Rows from block 6, named by matrix and row number. Each number is 128 + 24 x the weight over its row's rms, rounded and kept within 0 to 255. All counts start at 0. Numbers have three digits each. After the name is the row's rms in percent of the matrix's.
# conv: 3x3 conv (model.decb.0.0.conv.weight, 128x256x3x3), inputs 144-152, a 3x3 kernel for each
conv.0 079:135135138131125132142136139129128129120126121130128130124124133121122122122126124128131134122130129123123124128129134126123138139139152127124121130127133134131134128129129123123127113113116123121116128124122124122117142141141144139134143148139
conv.1 094:140098121095112143132111114144128107146126157156146111154143119121118136152083113136138115144126128110115119119119141125151197086076079115000209255255180178110204126154116161110090127144122077170124095147133152096167132104137176121147134162135
conv.2 073:132130136133127127138130132132129129118117121131129131126125129130129131130129130130132135124126130123122124132131134117111124116115122126123119131130130133130137139135134120117115127126127124117120127133123132131125140143143134131132137141137
conv.3 101:147074118131133128127150135111077050126140115161068132130127124137149125128064050128107134132136116139152128135120126131121136161147114140127132113142155130140135124158139127131132118149103121148127135123112098043124125125123102098089140155138
conv.4 075:132136138128123125143136137128131133120123124129130130127126130123124126125128126130133132125129126124126128126126131124120133137140146125122124133127131130126130133132128122123129115116116122120119129127122127125124137137140142135134145139136
conv.5 108:137119140135126122139126113117136132129120141131121127125136135134134124128138133119125125115136150147133131139114133168126138133124175147132139161118142117128145128165162114149130141133140079116101105116085154125125103139125106111140151128128
conv.6 122:117183115134077150134123129135042122126106125131127120126132132130143132097203129125109126131128123140178119149116119136156150132128154143111140126128141130118123147124130135140119123148132124100131120155098140161140132135132120068111100147143
conv.7 147:123133136127133130125132128123130135131129134121126132133129137126128127129124131125125124133128129121118128125127129123140144147164148133124126133146146136131124143139132134127135136129132140158141133130126131129129149137131147141120129142123
conv.8 075:133132135130127127143136137129132133116120120133132132127128131124125125132131132131136138125128129128126126128127130119120127127129133129124117134127127126126127137134130119121124112115116126126123128129124132130126135132137132132136141135136
conv.9 126:137130131126127132114149129104131126126122122129122124130133129128126131132122124117143137113126127153113129146144119212118139195140097119125143120132136130123123142118141134134135132133135126153174178164175127141127122136122137142120123118130
conv.10 109:108215092133109149125140138120156136143130139140121107155098118133143121124220138147078125115127099090175096154123181126124052102133098134111142136152128110135130124139126106109123121144107169106163124124128127121144135133108148115153117162117
conv.11 105:131093121133146127132108131138120124113142129123124124131122128132144122125118128141131131132137143123118104133118096125157170147107113124125114120163170135152099105127144112140163135138106130188118161177128137118141136146134109148132131144130
conv.12 094:141148114126179099125122133148156137153142150151213110152148138078032113143116130152152117156142114142138113137164110138168118120143130141128117122111125121115115109146133167127145125146132136083152103103141121123113146132115158117126127131143
conv.13 105:152169092141099149152154102135124138133100124155110118137145126116097137138146122126098125184121100098126109155135168134100055098158116131113122127113146114157146123094154180040111133158111126128098107131155141145107096053112228099091097149127
conv.14 099:100095157131160129110097142123095133130143124107152134132143135150103113098112140126141121148118136135143141149117122087148206179024127133153127105098131143108116146178175023001157175164128158107143155084132117128135134155127164177120107157158
conv.15 095:152102129084160114141112148144091119124132128105131135127120123112132133137110120122149131127139125152128131138122142137063153104120126108115147151154111148148130154143133205203179183148136107163135162098093130168136128141119184208130090122127
conv.16 091:123127131106129128132136138117092103132153138101186115098124110130095116108109112122090128090136134112130128144102115073146164135128117138093103096144138196198105123163147092165137116142121160104110096150133147188145138153154140152148136119147
conv.17 074:132129134129128127139132134131133133117122122133131131127126128127129128130130129131135135124126127128128127130128131120119127123123129131124120137127128130129133138135131117117116114117118126125123126132123134135126135137139135131135138137138
conv.18 106:155123117120162122151099122145106142131154133110130140134135134133110129145137145132120129151064149108108124128103107160145122184126188114151122174102087148109146076069110148073161141132137115128124141135149106143094102058146140054113130162130
conv.19 100:146150084150138115127113139167159131136165107125126113126136128141129113130153115135128133140111124148107140126127128089196124090098124122116128156140155137167152139113119148248177229161255141109155123151102134137121162143143146205107120087206
conv.20 103:128127138129129140132132138148135123138122124124121136121128124138125128127119134113132130132123125080138132150126155138144114147070148098119126095126142077112129156142151205193186181173137137131122156146114141138124162184127109195129077143123
conv.21 093:143161100183148104113123141092098124150134156141090167140116128141142133100142131135133142100117143116128143134097162064104141062124122243254147145156135060060078112117131158088144177180136125153152047094124041065084155165122126180115109150124
conv.22 101:124172125135137153144107155117102114126130121158098122138109124121120131136099125129134121139110133131121137098178060080038074111115116148122120118093106148153108135099129127105095118114130113070090063049070139131215107123100102113113123141119
conv.23 118:154102138141142127152142122130138122132110143116129124131122132134128110132120132129140122133116112136114122127139132110101105169148090128127130112139168118138173133134123145139198124139137164138138126127078162144131121137119113123151125101126
conv.24 074:134131135129126127142136136129131135118121122133133132126126129124125126130130130131135137124126128128126128129128131120121128128129134128122118134125127126125128137135131118120123113116116125125122129130126132131127136134138133132137141136136
conv.25 074:133132136129126127141137138128132134116119122134131132128128131126127127133131128133135138124128129123125126127126128118118124122123127131125120135127126128128131135133129117118120114117118127127125127130127132131127132131134131131135135135135
conv.26 159:128130133132114125139111129125136128131127129131142122127120128097072113127123127122121128121132130133133135106139112135150118129110100137139137141136140132147130120115123136107132132137136135147138121124138136140137123126129132120138131135139
conv.27 094:147080146124153142111127126131134119132098154162078153123105124120135134113153168147169125154120153097114113129087126107132049130078058105173165081165127094129108101153115149150094134128144184156110150139193133043137139168133156142113100125113
conv.28 106:155243097145058183122121127140136128120158122116127115122131128120128127135157137088044139137104134137150123117089105093072068121127140119080108105105110121126128154119129141111122116151126128138119144149111134160135115125183109117155121141122
conv.29 105:142117146117145112142126138132128133127122120114129120123131120129124132132118109127125133140113124112145149124142129130157110111166142120116115121181156103130134154149154189160228133133137134146122146160163116146115146102153129115105125112097
conv.30 103:152052137118124128106103141126148113130131136121083160116125135136163135130102105119126129106127140161123122135167109118069175161130114125139126120096133149119131106185171097000140179156126142160075126095154113139131125150103153147129121127127
conv.31 087:120146130132133132133112130105144131149133103123126115117140131143133124114133135138126114159070113098190131117120150098133205122055146138149108098130142119138124114148111092140086125107147141123143152137103122123123158146114124082116130153148
conv.32 078:137134138126125130142134134127129131123124126126125125121123128120126126123125123131131135126127126119120125129129134127123137140138150124121119132126129138132135134131129123120121118117118126121117126126121129124119142142141147143132144145140
conv.33 102:155026148133168101145038147115122104143130121135138133111143132134120137120086109138165139124115144119187126133135125116172158134180116085019056220255255166255169131134186108065137136148143121175158109119130145147139126134156118095055135145138
conv.34 074:133131136129126126140135136129130135117117121134132132127128130127128127132130129133136138124128129123124126128126129116117123118119123133126122136127127129129133136134131116118118116119121126127125128130126132133129133131134131130133135134135
conv.35 091:099084144171155115121121128094112104144166137138159115130135124118095116100077109156143130164152154166136145125095117136210115138108137140135136140167130085136134104169126159117143140160132140094141128117129136142138104127106229112150153129172
conv.36 090:129083142095157112150117131135136127128122120136124137115122129132119122121124132125151120153109118120144127118115113112108167150111127127138129087179119154108117152153141164208167140126122152121174147143137117120112140165128142203137095123141
conv.37 103:136125116144149137131127132142131138136112121123128122138132129130120135144130140114123143126137134139128122154144146153141081175146124167130117174255218091049120113124125128137137131138130107147121127112185112157131128113127137159121114131143
conv.38 115:183203142134078148114133110110120114115100112127127142133161130119116122106100117111119112132133126117113128136117131120086065133118093128125113142140123122110131120139145141138136144136126060063136139104142090077134136138157132146112129109116
conv.39 094:055114147156129138171155118052116111096107131103092138128117133157172129052094122127148126096132128000092136122118096139144119133075080150137141100139119124135120130127127123126108089107113138134147148147119151122108140129107136176116104130109
conv.40 106:162193068115166130158158116137117114113123139094146160131138140123101119146167116107137137132113154110114119118177125138062208126121144130134139125094118161109119171130123021000143160165130126171162138122134123173080115063123171134103161150122
conv.41 094:081196135129115133140134156157146130100131122131177139121154125131143132116170168135116108135123119125135122162131155134119102135103113114181133123103094126140110138154104140125121126154117118036179105176128155204126113129125112124128125139155
conv.42 093:131140132154224130100049128130150140146102122137134129117088121109086104156187148115124132126116103119181120122126130096137098106165110219255190108211168149127107116108134159127108120123139155181131113114143095058111129099146158133105127131113
conv.43 076:132131136128125125140136138129129133117117120134132131128129131126128127133133129134137139126129130122123125126125127118118123121121124132126120134127126125126129135132128117118120113117118127127124129132126134131127132131133132131135134136136
conv.44 075:143159145137106104133118141113119143132125132147161147155158148099097120201234202149155127125135116164173134151130144127116145135099183126151128106107096120140131112156117128153137141127150124088090176138091167141165094098122134127104148152139
conv.45 105:152014148113147119137139121119118122124130141143149114134139121107121146133100126137140141145145141136089155131099137121185138139168109134134134117100116132122122131093093094139123161137144096162154136104127162143104124066116179150095151134123
conv.46 117:112074158132148111141160111119114120123133130115101122107136111106142108131124132106112125120080144116107133130070135117180143121134145115129117142122137120138119099141130107124117145113119143155117143139118146139130087153129118121101143117120
conv.47 076:132131135128125126141136139129130134115117120134132131129128131125127127134132129133136138125129130123125125127127128119120125123124128130125118135128127125126128135133128118120122113117117127128125129131126131130127133132135132131136135137136
conv.48 086:103133137132138153139157121095109118125099121140080106140080077169222165156162185136100104116124122166141120144124184159099169133133124136089126051189109141219134133151113107168114129125153162136121165182133160097153156147159099124119130136115
conv.49 092:013000174141095141099096143126149139113098115100166114157166158119106124090066103149153138123122131124131131139103120131144082146127106153153162126122136118101132138140111153150123124105129157159125184160124122105144138148125132126133119105131
conv.50 092:139178120112110111181112121117117162158109077083128193118155164171139087120060110127178148161138136143145140146096038114162063179074048102149074031037116164146135120121120107143116124129134191223111110130140112098120136144121165109142131076109
conv.51 122:125133130136121129115138127127137130135124119122127123136137133135124133128130130131123118125125137145121128147133127164148125168153138121136128138145135101128126152105141194123151131110139122134130127125130128145153131131116114157135120104131
conv.52 087:152098145085054112124160115114108119139129143137131129156205143154167143107104104130140113132134122131116133140116110107122071116127023143184157133119134130078109126132136155171123109095130122118145122093111152142142153108110169153159152142133
conv.53 102:144099149124099118113121134108170163119121119112242157131153146125108122125180164127118128120140138123105137124117097110129129129110179116114169152109125134109139134123120135149125140136120133130136142150128132139106120115122117130140124116120
conv.54 073:135130134130126126138133133129129128116116118134130131127127129131129130134136135133137138125127130128125127131129132118116124117116123128124118137128128130129132139135134113114114121123125124124125126128126132133129138134141133131134134135136
conv.55 084:135156117138152122115127115117139123122132159150125144132143126127127125140161119120124140133112162136191104148132106139111104166122184116122149130139118125115111156091152078115053126104138136161144175128149135146114131105154156150130110143165
conv.56 083:093000136126057137146152114157229152124130144092078129128130154177160118067023130147146153154149110123128134137114111112117093142095102104120103155133118139161163141157116101117144157139165215115125145157165172126141132123145137093116136119124
conv.57 084:135100120118135132118120139135132110089141145138121136133117125117123137139118113126132137091160148148056143135096125157135112121137147136140143144080114145126129112093143095070056152142133113166100126101137130150118122085130144111079134164111
conv.58 112:134145127127147141142149129143121125130139105135130134133132131139146134128115149128114135063054118042000109131167128144100168107123147137145133131088129109101117041034117133173141121126102145164109122115158128120137160123118085046158118158164
conv.59 100:120152127112115141143159121103086119132186120120201102142164123142144121113088129140133137120126125123127135126114083142166124137099094159195149139130109087126119114128126129129130132085128098100130144126146158116158138122142176170165118125140
conv.60 075:133131134130127127143137135129131131117122122129129127128128131126128127134132134130132134124127126123124124129128131122121130129131135130124120135127127130128132137134130120120121114116118126124121127127122131130124136138140140134138144142141
conv.61 094:127179139141090135128152126115134143119138116123149126133142134131087109134204163122128128138189149187000166122142096132081151113102144143115136131142126131124141135142132151153174093147111113088148173237176142106127149142117144234198129039123
conv.62 085:140201099114118115139138122131131134139155157130183139140169148130113119132177154133146132134139126093170100132103092138136151113127132108092118116073098132213178138128137121127112096118104100130146115089113110100127117117162103079131124118099
conv.63 075:131131136129127128144138140129129129118123122131131130129129133124126126130131130129133135124129128127127127127126130122120130132133137130124119134127126132128132134131127121122123110115115124122119127128122133131124132135137140135136138142138
conv.64 074:132133134131125125141135136127136131120123123130133128125125126123126127128129127130133134123127126124125128128127132121117130131132137125123120132126131131127132136133130121121123114113116124125122127129123131130125137138141142136133145144139
conv.65 113:064118137146172125137135139116120122131134121119082138045000158130127136144132142105134116117135118150135133109118083106172095103159116125114101145126146145121133122161126107110116133138115165114127131148135119137134064161125102125109148117109
conv.66 112:127120134120127133139120098123120125124139123135124137133125131125124120135123127130127123134127102115134143115123155137111165157104158130124112156099126123154104131154127135137113136137154146141162143144133141077143145152117148111137121100124
conv.67 101:096136134137102120166138153109108098131137134119147115134132129148107086147110103127118122110091120132115135137108145118137085139079142139150152115074083159156175142126112116146076133100148147078144155143119152103152130163123120100101156141096
conv.68 072:133134133133127126136132132130136132119121121130133126124125129126127128124131129131133133125128127126126127128128133122118132130131139125121120132126131132129133138135132117118117117117116123125122126128121128128125141143144139133129144143138
conv.69 110:155091159130102125142161124140040067141129132149126146137127136142112132128052100129117135130162133157166155121122175130119133139138130132133131145147141129110120111133114111137142135164156137150121134171122141134163120116116133145135118100175
conv.70 154:133127127126123128125127121135125127128124132127132128129126129130128136130131124121121128131124134121121133137131136145105127137101126133126132135136137134123131133130141147133131132122133130133137144152150128119142129136146146116128123125127
conv.71 097:129139123109071154138160110143138110123101129116080146124108134155178119131126128114126127091094120119128130098107136105103016103186113132090143097095131145143149133135143090182127148089127150164143153177120152100125153190107102148153108129121
conv.72 100:149099123116164118151126149128121118123124121156103147130094138124123132126143121125094141117125145122151126103108098110164136128091123131131133145129157132132092125113121120102116128119111088099036085043131115078120122117135132124145121122128
conv.73 115:132122127129129139132121137130115140129135121129133125125132128129125132126118129132133131136133127124139125149109110160118120165110109118123134139124142118124128156109129196116141138114145133126154144138142126125124144120114157134137095112139
conv.74 112:116121129131133128139136128125131122127119127132118127124139128125130124127131128121125112149136126125142134145128136150113105179156142138126141130140157136141114133143151115142103133132136113105109116103075140139134126141141124122139156121120
conv.75 110:136135126108138124152111111139145134120132148129123137133135131125127124134139127118110115178137127139122112149117147136140132136182177161167132203228112142126128172210173207236195095106100133106098116125107125111116146126147126117128109130137
conv.76 094:123071152132120092139121141145139132120123148153132140128138151121152149170113126125196145128183154111165137095103071121049134108151079139227187084033139204183156104128125087072112110131159121157079149085136123169148132155156136100155113133124
conv.77 101:150110138124135110160124134111136133130130121123121123128126129106132141141117141137133124125157152119136129132130141135115124151099125138152112183067143137118098132126164125138209161145161141174102111133102121144150101162161137089166129088116
conv.78 115:122123130138117136120125140129129135124119119131129130126117133129136121125125128119129123120150129119108132135121125146174106147137131129126123114132119118130124155114124184144131140138121117117140127138153123136148142132112154117144145123119
conv.79 097:109113135102070144131150127140133128110100118093049142099094129165220136127139131077080111113127116130136123116113105114060064164144074130123128133131132126111131170133143104179153138128135108143123101103136111105136181127111135092115134097097
conv.80 110:180081140145114119064167122129135118147130122177110104126128135097170117127136144119110117109143114137110125150196077108114133115165131126119117131149136124119137167222150217255129102106135114148126127126136145125137121162163150082167126119143
conv.81 108:138136146132164129127116118099083102094091097115000136121092120138148132120118131121107128129133124113122128119078096131125161145162119129123117128154134144133130147134134129142132139123106149139136107112116085067141133140136138110097124086118
conv.82 076:133132135129125125143137140129133134117120121133132132129130132124124125132132130132135137125129130125125126127126129121122128129131134129124117134127127125126128134131128120121125113116117126126123131131127132130127134131135134132136140135134
conv.83 076:131132136128125127138135138127131134118118120134132130130129132126127129136136133134138139126130131123122126125124125116115120118119122132125119133127126126127130134132127116118119113117118126127124129132125132132126129129131132131135133136134
conv.84 092:142153110131124139151153125120119116129141115128143126132142132126159133130140134140154137136115125132118093125116123150108139114143170124110102094076166113139125092085164067129173145148140136135144114079149127129114120061166118122105127138145
conv.85 112:126135131125142134160124142116152113124126123126139108135133122125134125139145137125129135143120135124100134108112117133113126143123138130120147150122141132129124101118112119134122103144137118111152115121133119146151145134130093149134122135146
conv.86 109:091140141126148141134129133123100097134130132098156133126116123137119123132128134114160113109142099125098139148130160149172202139044112137127147129102153156118158174062138098127073159122141122099140116156144150140129100113119119139123135100143
conv.87 116:128126129117127135122143129132135130144124130111130129136131131133129129116125134136130131111146127171116130148124122128135145185134156139134133114117126131123139148143139086113117160156159157135107110120085149135128127132127131096127156149138
conv.88 113:129118156113174112100099132138223139117111111116134119134104127122097143122006115123143114129138115141126124115148129138149143146177138135140126131147127140135134147144122102118140120136122131124127108079135114124126122136136129116099108147128
conv.89 100:131135119131132117127124132119129124136119138139130124120134130115131126141134128126128132119114118121123126123126151120130122121099156152134127120101132128128134136143133074147115116115141165148134122132152109115123108108121083087110152139112
conv.90 095:140132124088105129156152119181177140106100128105097134131130131122113123150132133121117127104135113127150087137141144134070105142181127159125116169159160189150147109124144133170146101155164114117120219113135113111108085081135067205135078085081
conv.91 108:144222119121124121128082126130124129119137131121161139146075134111052106138150134129054138153085141147162138140162159129128126139132129134082122127130128124136141141129125119109107111139134142121130131166119144158131107148119122100145111136139
conv.92 088:205152118083107142140159106110063129135192122133079117125110119137158156112084154126123127144171118104106143140110120140181088134014097116120136137246159127159163107123116106167098113165165185121188112242058136113148143129121145160109123164129
conv.93 093:178171106118113144158138130158172133110098115132148123126136124118105129180238142115111137133144153224224181139135143101190126131170150112092136130155128134169144152125143119146128139230119088130133152161146149145131128135122169045140168150141
conv.94 091:129136136147126132112140120106129132119139135120127125128121129117125129134120130141129132040155142157105129137140100130164082106112165148143135149085141112142125099114135108082113135134133122157102090120119144132138145071127143037135166114121
conv.95 104:130131100116154102170133113115142099117136122093158147135123122129107103125114133110147120157144105152132125129118153129130201199134168146145125100122132170144141098094109000057164109137138112058153095062124146142092093092132120115131149125132
conv.96 091:121145140143132152118129130093124122143140144117118132122147125132137118113123122131111119148119123144154142182129181123126110153116098066159167131054088156172141125142129136098103140122121147114141104160207118111094126144139128133153131141132
conv.97 072:136132138132129126140131133130129130119122122129126127125126130129127125135136138127131132121125127120121120132131135121117128121119128130127122135126126131131135140138135119119115120122125125126121127129121131130127141143144136133138140141140
conv.98 072:135137136133129127140134132126132123121121120127130123127127130127123124134138135130132132124126127121122120134134138123121131119119129129126126135125129133130135138134131120120114122123123126126121128131122133131128141141146136131140141137139
conv.99 105:124158136150136129134096131127069104119169118136138149119123124135162133133133143133150133164164161000000103136138159132141142123105137129133150124037124143093129080099121148224122097092114125152107152102134122106122197155136141155192142072151
conv.100 093:188142122107120130095092126147173136117118114114093128125123114134139130138144137163155117078160092151135132141200212134112139109138134144139140140179135139117152191120120121163156130121124094142130171104131142123144183246192134141179165174174
conv.101 092:120111138150124132147126134118134126128134098119126111124126126127125127122097134126134117133137100153053163122120145118117231115128146134144138129107129143124140103130109082121074141118162137097129134071111132130147134132130139147028126156165
conv.102 103:086072195136093141098101134101145131135120123167080114129119114124172143098095131138094104098148107124149120155088152137184041142117113126149128131097122119125137113122111132067117173133179106128129154121132149084157134108144138087127142158133
conv.103 155:140125126120142128140103145135121131129141129128134133130129125126114115139141142131127132142125139139126144123122137122122126133125134132131131136153141137140131126129131124120112134134120128153135144139139139151130119117139145145113125125137
conv.104 073:134130136129122126134129133126127127122123126130129128123124131123128121126127132129130132121126127123124126129129136124123136134138148124124120139130129131131129137135129126125121116119116128126123126125125127128122142142144135132128145139140
conv.105 074:131129134131127125137132133129130130117120122131131131126126128126127126130129128130134135123128128123121129129128131117111123116116122129122118133128128131128135139136134119118115122125125125126123127131124134133128136139140136132134135140135
conv.106 121:124129138131131140127131116126128115120128132128130130124130131125129127132128132125127123144128125122131132121129122129124101130139132131138121132142136125121115139183172161180221122129088140138124125138126128114108125156139130118125135124096
conv.107 116:128137122136078171146196112127086124117135116124110122126117119110080117128096138133132140086079128128097140115111127151100121096118128104110099125123126124128130147132107132151074088100124152130113166169109138147122137119126075110148093117113
conv.108 104:107172194096158100119137145120063088126137119120114153139114139139135136124102131120127080142038137146120144115153103151141241138135146125103097144178146142157131148204172108074179122131106105141094142067115161182155110107097129106084113130123
conv.109 077:134132137127126128142140141126128131125124124133127130135135137127129129144144139137135141129130132124120125124123123119118121117117119133123117132122123123123130131131126114119120113115116122123117127132125133132123129127129133130133130136133
conv.110 106:051064083126111132123168124165188169131129123125179133133157130117147122143170146102107105130149123126127138145175137115120134165154194132131135156141134128119133129128129147148138114125122103113160095111141114118125138128124127127131099121128
conv.111 119:121124130132136139128121141123130132136124134114126124123131132127124128121135127125133126124136148134139121147122141127128129087043114132147129121134124130132126126136131094145126141154138125108132127153118136137132120125123111155140144150120
conv.112 105:111162103220255172144135140132134128103126111119074121107089106126136130137154141115122121111094121129133121150087131146127161144166135126117124129131137138130134152134091137158146106119119148124129150155135107072122142137117137122106131114106
conv.113 100:175201074117153104103123137105098113135125134139080174128137138150158116141086125110108130128136134139124145122120179096114203075165089105101116089159147164187172128132125151067130124113134021000167100119139158182130121126119141123147115124136
conv.114 090:113150101118107144162123150111106123091119121128228110147169117109095125144157083122124145121093108133152120145119100108137072145122081103012088139078127145136123152121135138125134189148147153134115126111098170121136125119127135082154142160140
conv.115 104:113136169150112122111154128104145134143094133141121115126121136143122127123114140143120116123148128129155122131094178115228035114069115130119128154156159124133141111153194211243242093161152142095113145201113129097152145150166134114205113122133
conv.116 096:107136137119108119129108112156137147131119159145150122130134115130123139118122114138125099158167154113109110119098098108166137149104091109148116122102126153117120064113086158126131142120116087066108096097099088063103121116073166175156149124130
conv.117 115:143093146132161121125130100137112131129145102124132128127137130128140143133118147131141118139142117126118126149148149126113150130092099121125097131146117134133134153111149124156124120158114120146108130138116130152084139129133130156091126102122
conv.118 097:155126083139163131152123111091135112136109144124126125117128147132106142119119121147134142147116157160090141143141124141173148145129077118134118109088136132120101129137151098096154119142146152184072255211072221215087097121134104114091094101117
conv.119 093:132107132125143120114137120126112125120153115131152118107103113138149134119093118128137123143159129105019123148149131128082067131091055143201126088085139154176124107111109146162166114127122151154145095140116143134134166163098215173184215165210
conv.120 095:161100109128112113110161120128145152122140133143133120116126113114144150120118100124105140130101127138146176140120146096130046134163145128103112123138144146112125152164215231230255111125127174167174133145138107140088174143165181112174132114129
conv.121 100:095238111137097158123144132138120138129114121114098146122121132137132122129156130114100115091100131103157106135170155137075147159086123126111145128091118136128139153125109108038111141149151114099129154127118116113144127083123130123089135158129
conv.122 086:090015157141108137133133133161173123105099117107081110119062118118153128126058119140100130149121109141155170149157166118098079095124110115135140072091183105054105104120121148135119133120115131212179148139136133191134145094126145127098128118134
conv.123 104:106208116135128146138151137119109148138113114146167097139141135116087125118155144139118118160143103102153134144110140136187084130130155147131118126097139121151135129123148132097105132144133130077166143118130124127128132053132129179063112147135
conv.124 122:128141109128122123129134127131088122128064103122090104120106113123168139121148137120130125131124131140117139137130114113113089146080120127129137135130128140130127101120119120124116162123121145127142110111153109185107126148128127129125114123152
conv.125 107:128122132136135128134122133128127128130128123116132129138125135147129127135122125128126116116120144130138128131126103131118138166131103127141098131163118119156107135135161133139200127120125108129115106119120125141112127125136121104131126148101
conv.126 113:129130120125138130143131126124145131121111137135121129130129122131133130133135130131128127145125124140118130139102120091109134122026141122124129123136112152118126140137126165160120153144126123128131179097114120135129135126136166159110098129139
conv.127 113:137136125113137144132126128136115134125128126123135126124132128123122135131126121128121110117142129130136125133123120140121192145122127130117135115119151142116132163164200161172237145130087108141111132136133123120103140121185126121093139107095