Weights of a small image deblurring model: 3.07M parameters.
Rows from block 4 of a small image deblurring model, named by matrix and row number. Each number is 128 + 32 x the weight over its row's rms, rounded and kept within 0 to 255. All counts start at 0. Numbers have three digits each.
After each channel's rows are labels from the 100 images, of 14976, where the channel reaches its highest value: "place" is the part of the image that holds the peak. Only what is clearly more common there than usual is listed. The data: photos with spoken descriptions (Open Images, Localized Narratives). In brackets: how many of the 100.
# conv: 3x3 conv (model.mid.0.conv.weight, 192x192x3x3, each kernel summed), inputs 0-95

conv.138:138158136128096119116113130138139207119124172125158124094112152170132174128153150139143143161125130081131083133173142110180101074150117152095099145100075087128140105091072098125142092152088118124147115110110130097178167167129145161165174111160080178107163152155189173109142114085127086169
place: top centre (79)

conv.112:100139150116167110148091068155087134092114196142098107118133171098079151157129116149188157121089088120138148127107159074115116164120146047097116128102116133174146147143113108143139105050071166039124184122151137157094113150166131127097114108125153145092143087166134113124125064120101135133
place: bottom left (26)

conv.171:085153082141069115144101121145100155120111144161150125162179097127140139102115093110168085100145135133211124133157158171149113099104176065097127178097145145095123114199096125126099155142163188097130205189094113146100100134130142139164129093130170161091203131092142150106174124123116120119
place: top left (39)

conv.58:115136128133141135135073096132086112084108084149147133140150128157142085132112078113178167153107109109116179163103082183131143115106102078148065184169079080143153078106201158123116160098174141088136145125142134118119119108119131141166087165211095105166074160155149175070143107124132141108
place: bottom left (31); top left (31)

conv.121:101169107153136157152026144118137144062122118160117055173177175111098129101151083087126181136156110129097124122118144204094132141127123130155090108205027130131074101082152142110077151145163155155096122085153125124158110050144065182139116075164122150157057160130088149137123118120181152116
place: bottom centre (34)

conv.124:161104077132084131208106103177148124092114146096134102153142140101153097094156123149163131172153118142138123163125175082111128089081092066116155132108137112133145050139131139151116088137084121100125122168102061137079104144141135110152122128129162094126199108162107119141090124076160039111
place: middle right (30)

conv.80:137082152160140101138100109106127110149139119163080108138167136148104061141120159127075103088118112145164217169119178122168111165121112090078101191180121142091069174193169159156143127087103080182115077116133161125090111167083078098128147101125095139151166140131136162120063142100147168096
place: top left (25)

conv.130:190117175166069101085153095093118194128139077116147124085062161094144147125166181149117128072141111114102196115107123097137134078125117147168148146161224121139154099154127106104187134163090071154157065178126160126085166108115148148138116133146134190172095136095146119108093189102103086163
place: middle left (38); bottom left (27)

conv.177:148148147154087088066159086104122189159140111138175125076096150127145125149168168150113172108142101143115148151107109098171149077180136141124147181105138082167144094121089099129130112145083111159168110124130161101129167119153151170179134130129099179127101175113188125092099123077102073171
place: top centre (81)

conv.108:167143124133095118111127147099107139127109112115168100178177104171181137104141111094126093074105150079185120135115140143116107109140189101128122150136137126127059082161136141136146171095118127147150185135135160133108102137163044141184183087171155159078108155098038181130135175123121159114
place: bottom centre (40); bottom left (26)

conv.5:170125113119182132119126115102107127146125122110100149145104046169133128123114052088118141150151190103063139179079137128122132123074114140192110156200181104102077153087206139068077139139143105156160134152138171154089091156084071154103162119212091070116143123153111128128127135141148106139
place: bottom left (28)

conv.49:117147133120130160100164078118044141139121132153128126119139106178156129147132112089114136107135129095037082130111089164118144140135168133137120128165123128114086161049133100117017149101137109158127164138108163168104139194121122149094149109218051053122134164210150104127181150141159089183
place: bottom left (26)

conv.179:094130130128132119130100164124170133118123106156136173092108129094138079110115132144182125133099128136179172100146162113137146130121108104132133157114129112113174109238117159143241145133163168069118128130133096116138116078144157134142100156070183176139088120012154144129088134105084148079
place: middle left (29)

conv.119:122148131115126139151114118109105140063131112133149134123149130158086174131140170103191151156107121093200095156121094163132101146167116114088155131134080111132070107115101146090123144092094087080105124124107106124143167177145038115152153127093111107109155133143089140152188111147160127173
place: bottom right (66)

conv.168:144127131081151155089133107124125141110175137126144137120112079181158082138091111038169088117084180096072138140085097120172107089107151087121128155130176126101190111081149143121078172133087130072113166139143174182067139136101184134176129121195059077114116168219174124145135147127189131159
place: top left (28)

conv.81:029108155144111117072112172144153128107129130142139101112136114120134109178125130134187144100055174142103100158161125174136116080091142124135109118202099119131147171082123097036155122005136128011128154081144112071179097129196137131123107122102125133128137141148156133141122103135165144129
place: top right (26)

conv.91:117159163130126107119095136035165130021133130143125092130138139142077126073157147160166178164173120166132105133141071104121139141114111160096099111205083111104135147113134133099119102176135106118079119115137092150141184115110123150099226043098162171111124111120099094125139133122095088102
place: centre (35)

conv.43:108144108114130147131077140165087128112157096139161111163150147131163120127117104110116123120122116087085104126145104149111174138135147130101113132126064103130053114167122067133115107112148184135151179143085109093149135142165087162160140181161114130159080119118148141148131113126120134135
place: middle left (35); bottom left (26)

conv.123:170156097107177125141055058146129133084103103069120172086113102165081170111145133158150151156122143088172151080122137136125139149164095119125133163125185168126090127159149104120141102123091133117134141126112180189090172130063066171100151138108124165082184098091101133120136135119052089157
place: middle left (33)

conv.31:117131120079140185132098111108075114105176174163116115122124086121126061090137105173114074129137123162133155160137110140149145157069068102127154099126102135172128179134166067153100110125136113160116157090126110118109093185115134074106132133105082111111118124187133162153085085143098175121
place: bottom centre (29)

conv.37:112094107117164139164087155133131079100108153083101160142165094149110138106092082117200098158081196075177074098155140130102072171117110115113090079116131207101055158141129174127187137066152154074091184100130112167125079137146064093079129113102154085086155076103104143135185093132146152084
place: top right (29)

conv.63:056123100132128114098090154142167157115114209108116089152089146087087142185133108166187159105079151129140123162095168137136110109079125088095135146146126118219143164087116098105126087000135166033156171083147155128142055157159127133144128128149100112078152144139146135139132096127137130134
place: bottom right (25)

conv.132:128098125118126179185147153119118087107100180093106131127129107149131136104061067115178085170118157050115023102129119153115108143119100145112115084096099150077080130084127138147090141136167172091091181123126131197120113176092094071092131092158121093101161105141122141127210084162163114099
place: middle right (52); bottom right (28)

conv.154:087165136107139124228116123128114150130155155202119116159125159155085120126103101143147083161113134112223105204135125133170124151111115104095106158079086111058130074147070153144143126133139144100117145155101106125144162180118143110099134123101163138119163115111138128110201102152094171140
place: top right (35); top left (28)

conv.86:100146199129099083168035114056159151037158146103149101150124135088135173093139115112151160190171198124152090114097107155157108091121118124141153151132100121086098140090100123122117140171102135106136098109154102106184165124103083154136155111135151130139140128135140128144147145094142136110
place: centre (35)

conv.30:064149137134105139103134153133141114047135134126163100180194137120153078167159128167176161152089120158100131103138140116118101094137104131100097131148080135125206163116187126122061102132106153026110121125130076139120123073102186158202056081126108086136097172167176112120126105109158132134
place: middle left (44); top left (29)

conv.56:140169147143087088088147113110122211145136133136167121082110153131131143157164169145138163130136105136126134137111111104178129086182127154116149170111107085165134111102076094127119110153090118149149106111130149088162170131138149165179147122136089173112125181139203148096098110071107084172
place: top centre (79)

conv.66:128129135132102117121112123125146190111130177104156127085109161176127171128147165133156126167126119067140086142153153115171116081154103148088128134115071082141144106097072084125151086146079132118148109115128132124165164159114146155163177093158087183098155134160188174114124112100134081148
place: top centre (79)

conv.85:161079131138107155126148141131149095139133118059124088073102142105112147107124183121101090089150095076146071120125127150152141095156108134076142073114140147131000103109091097127190095146102110161105139135105126152095119166191000083115154105112139161108211118099050141126178114152149064136
place: middle left (37)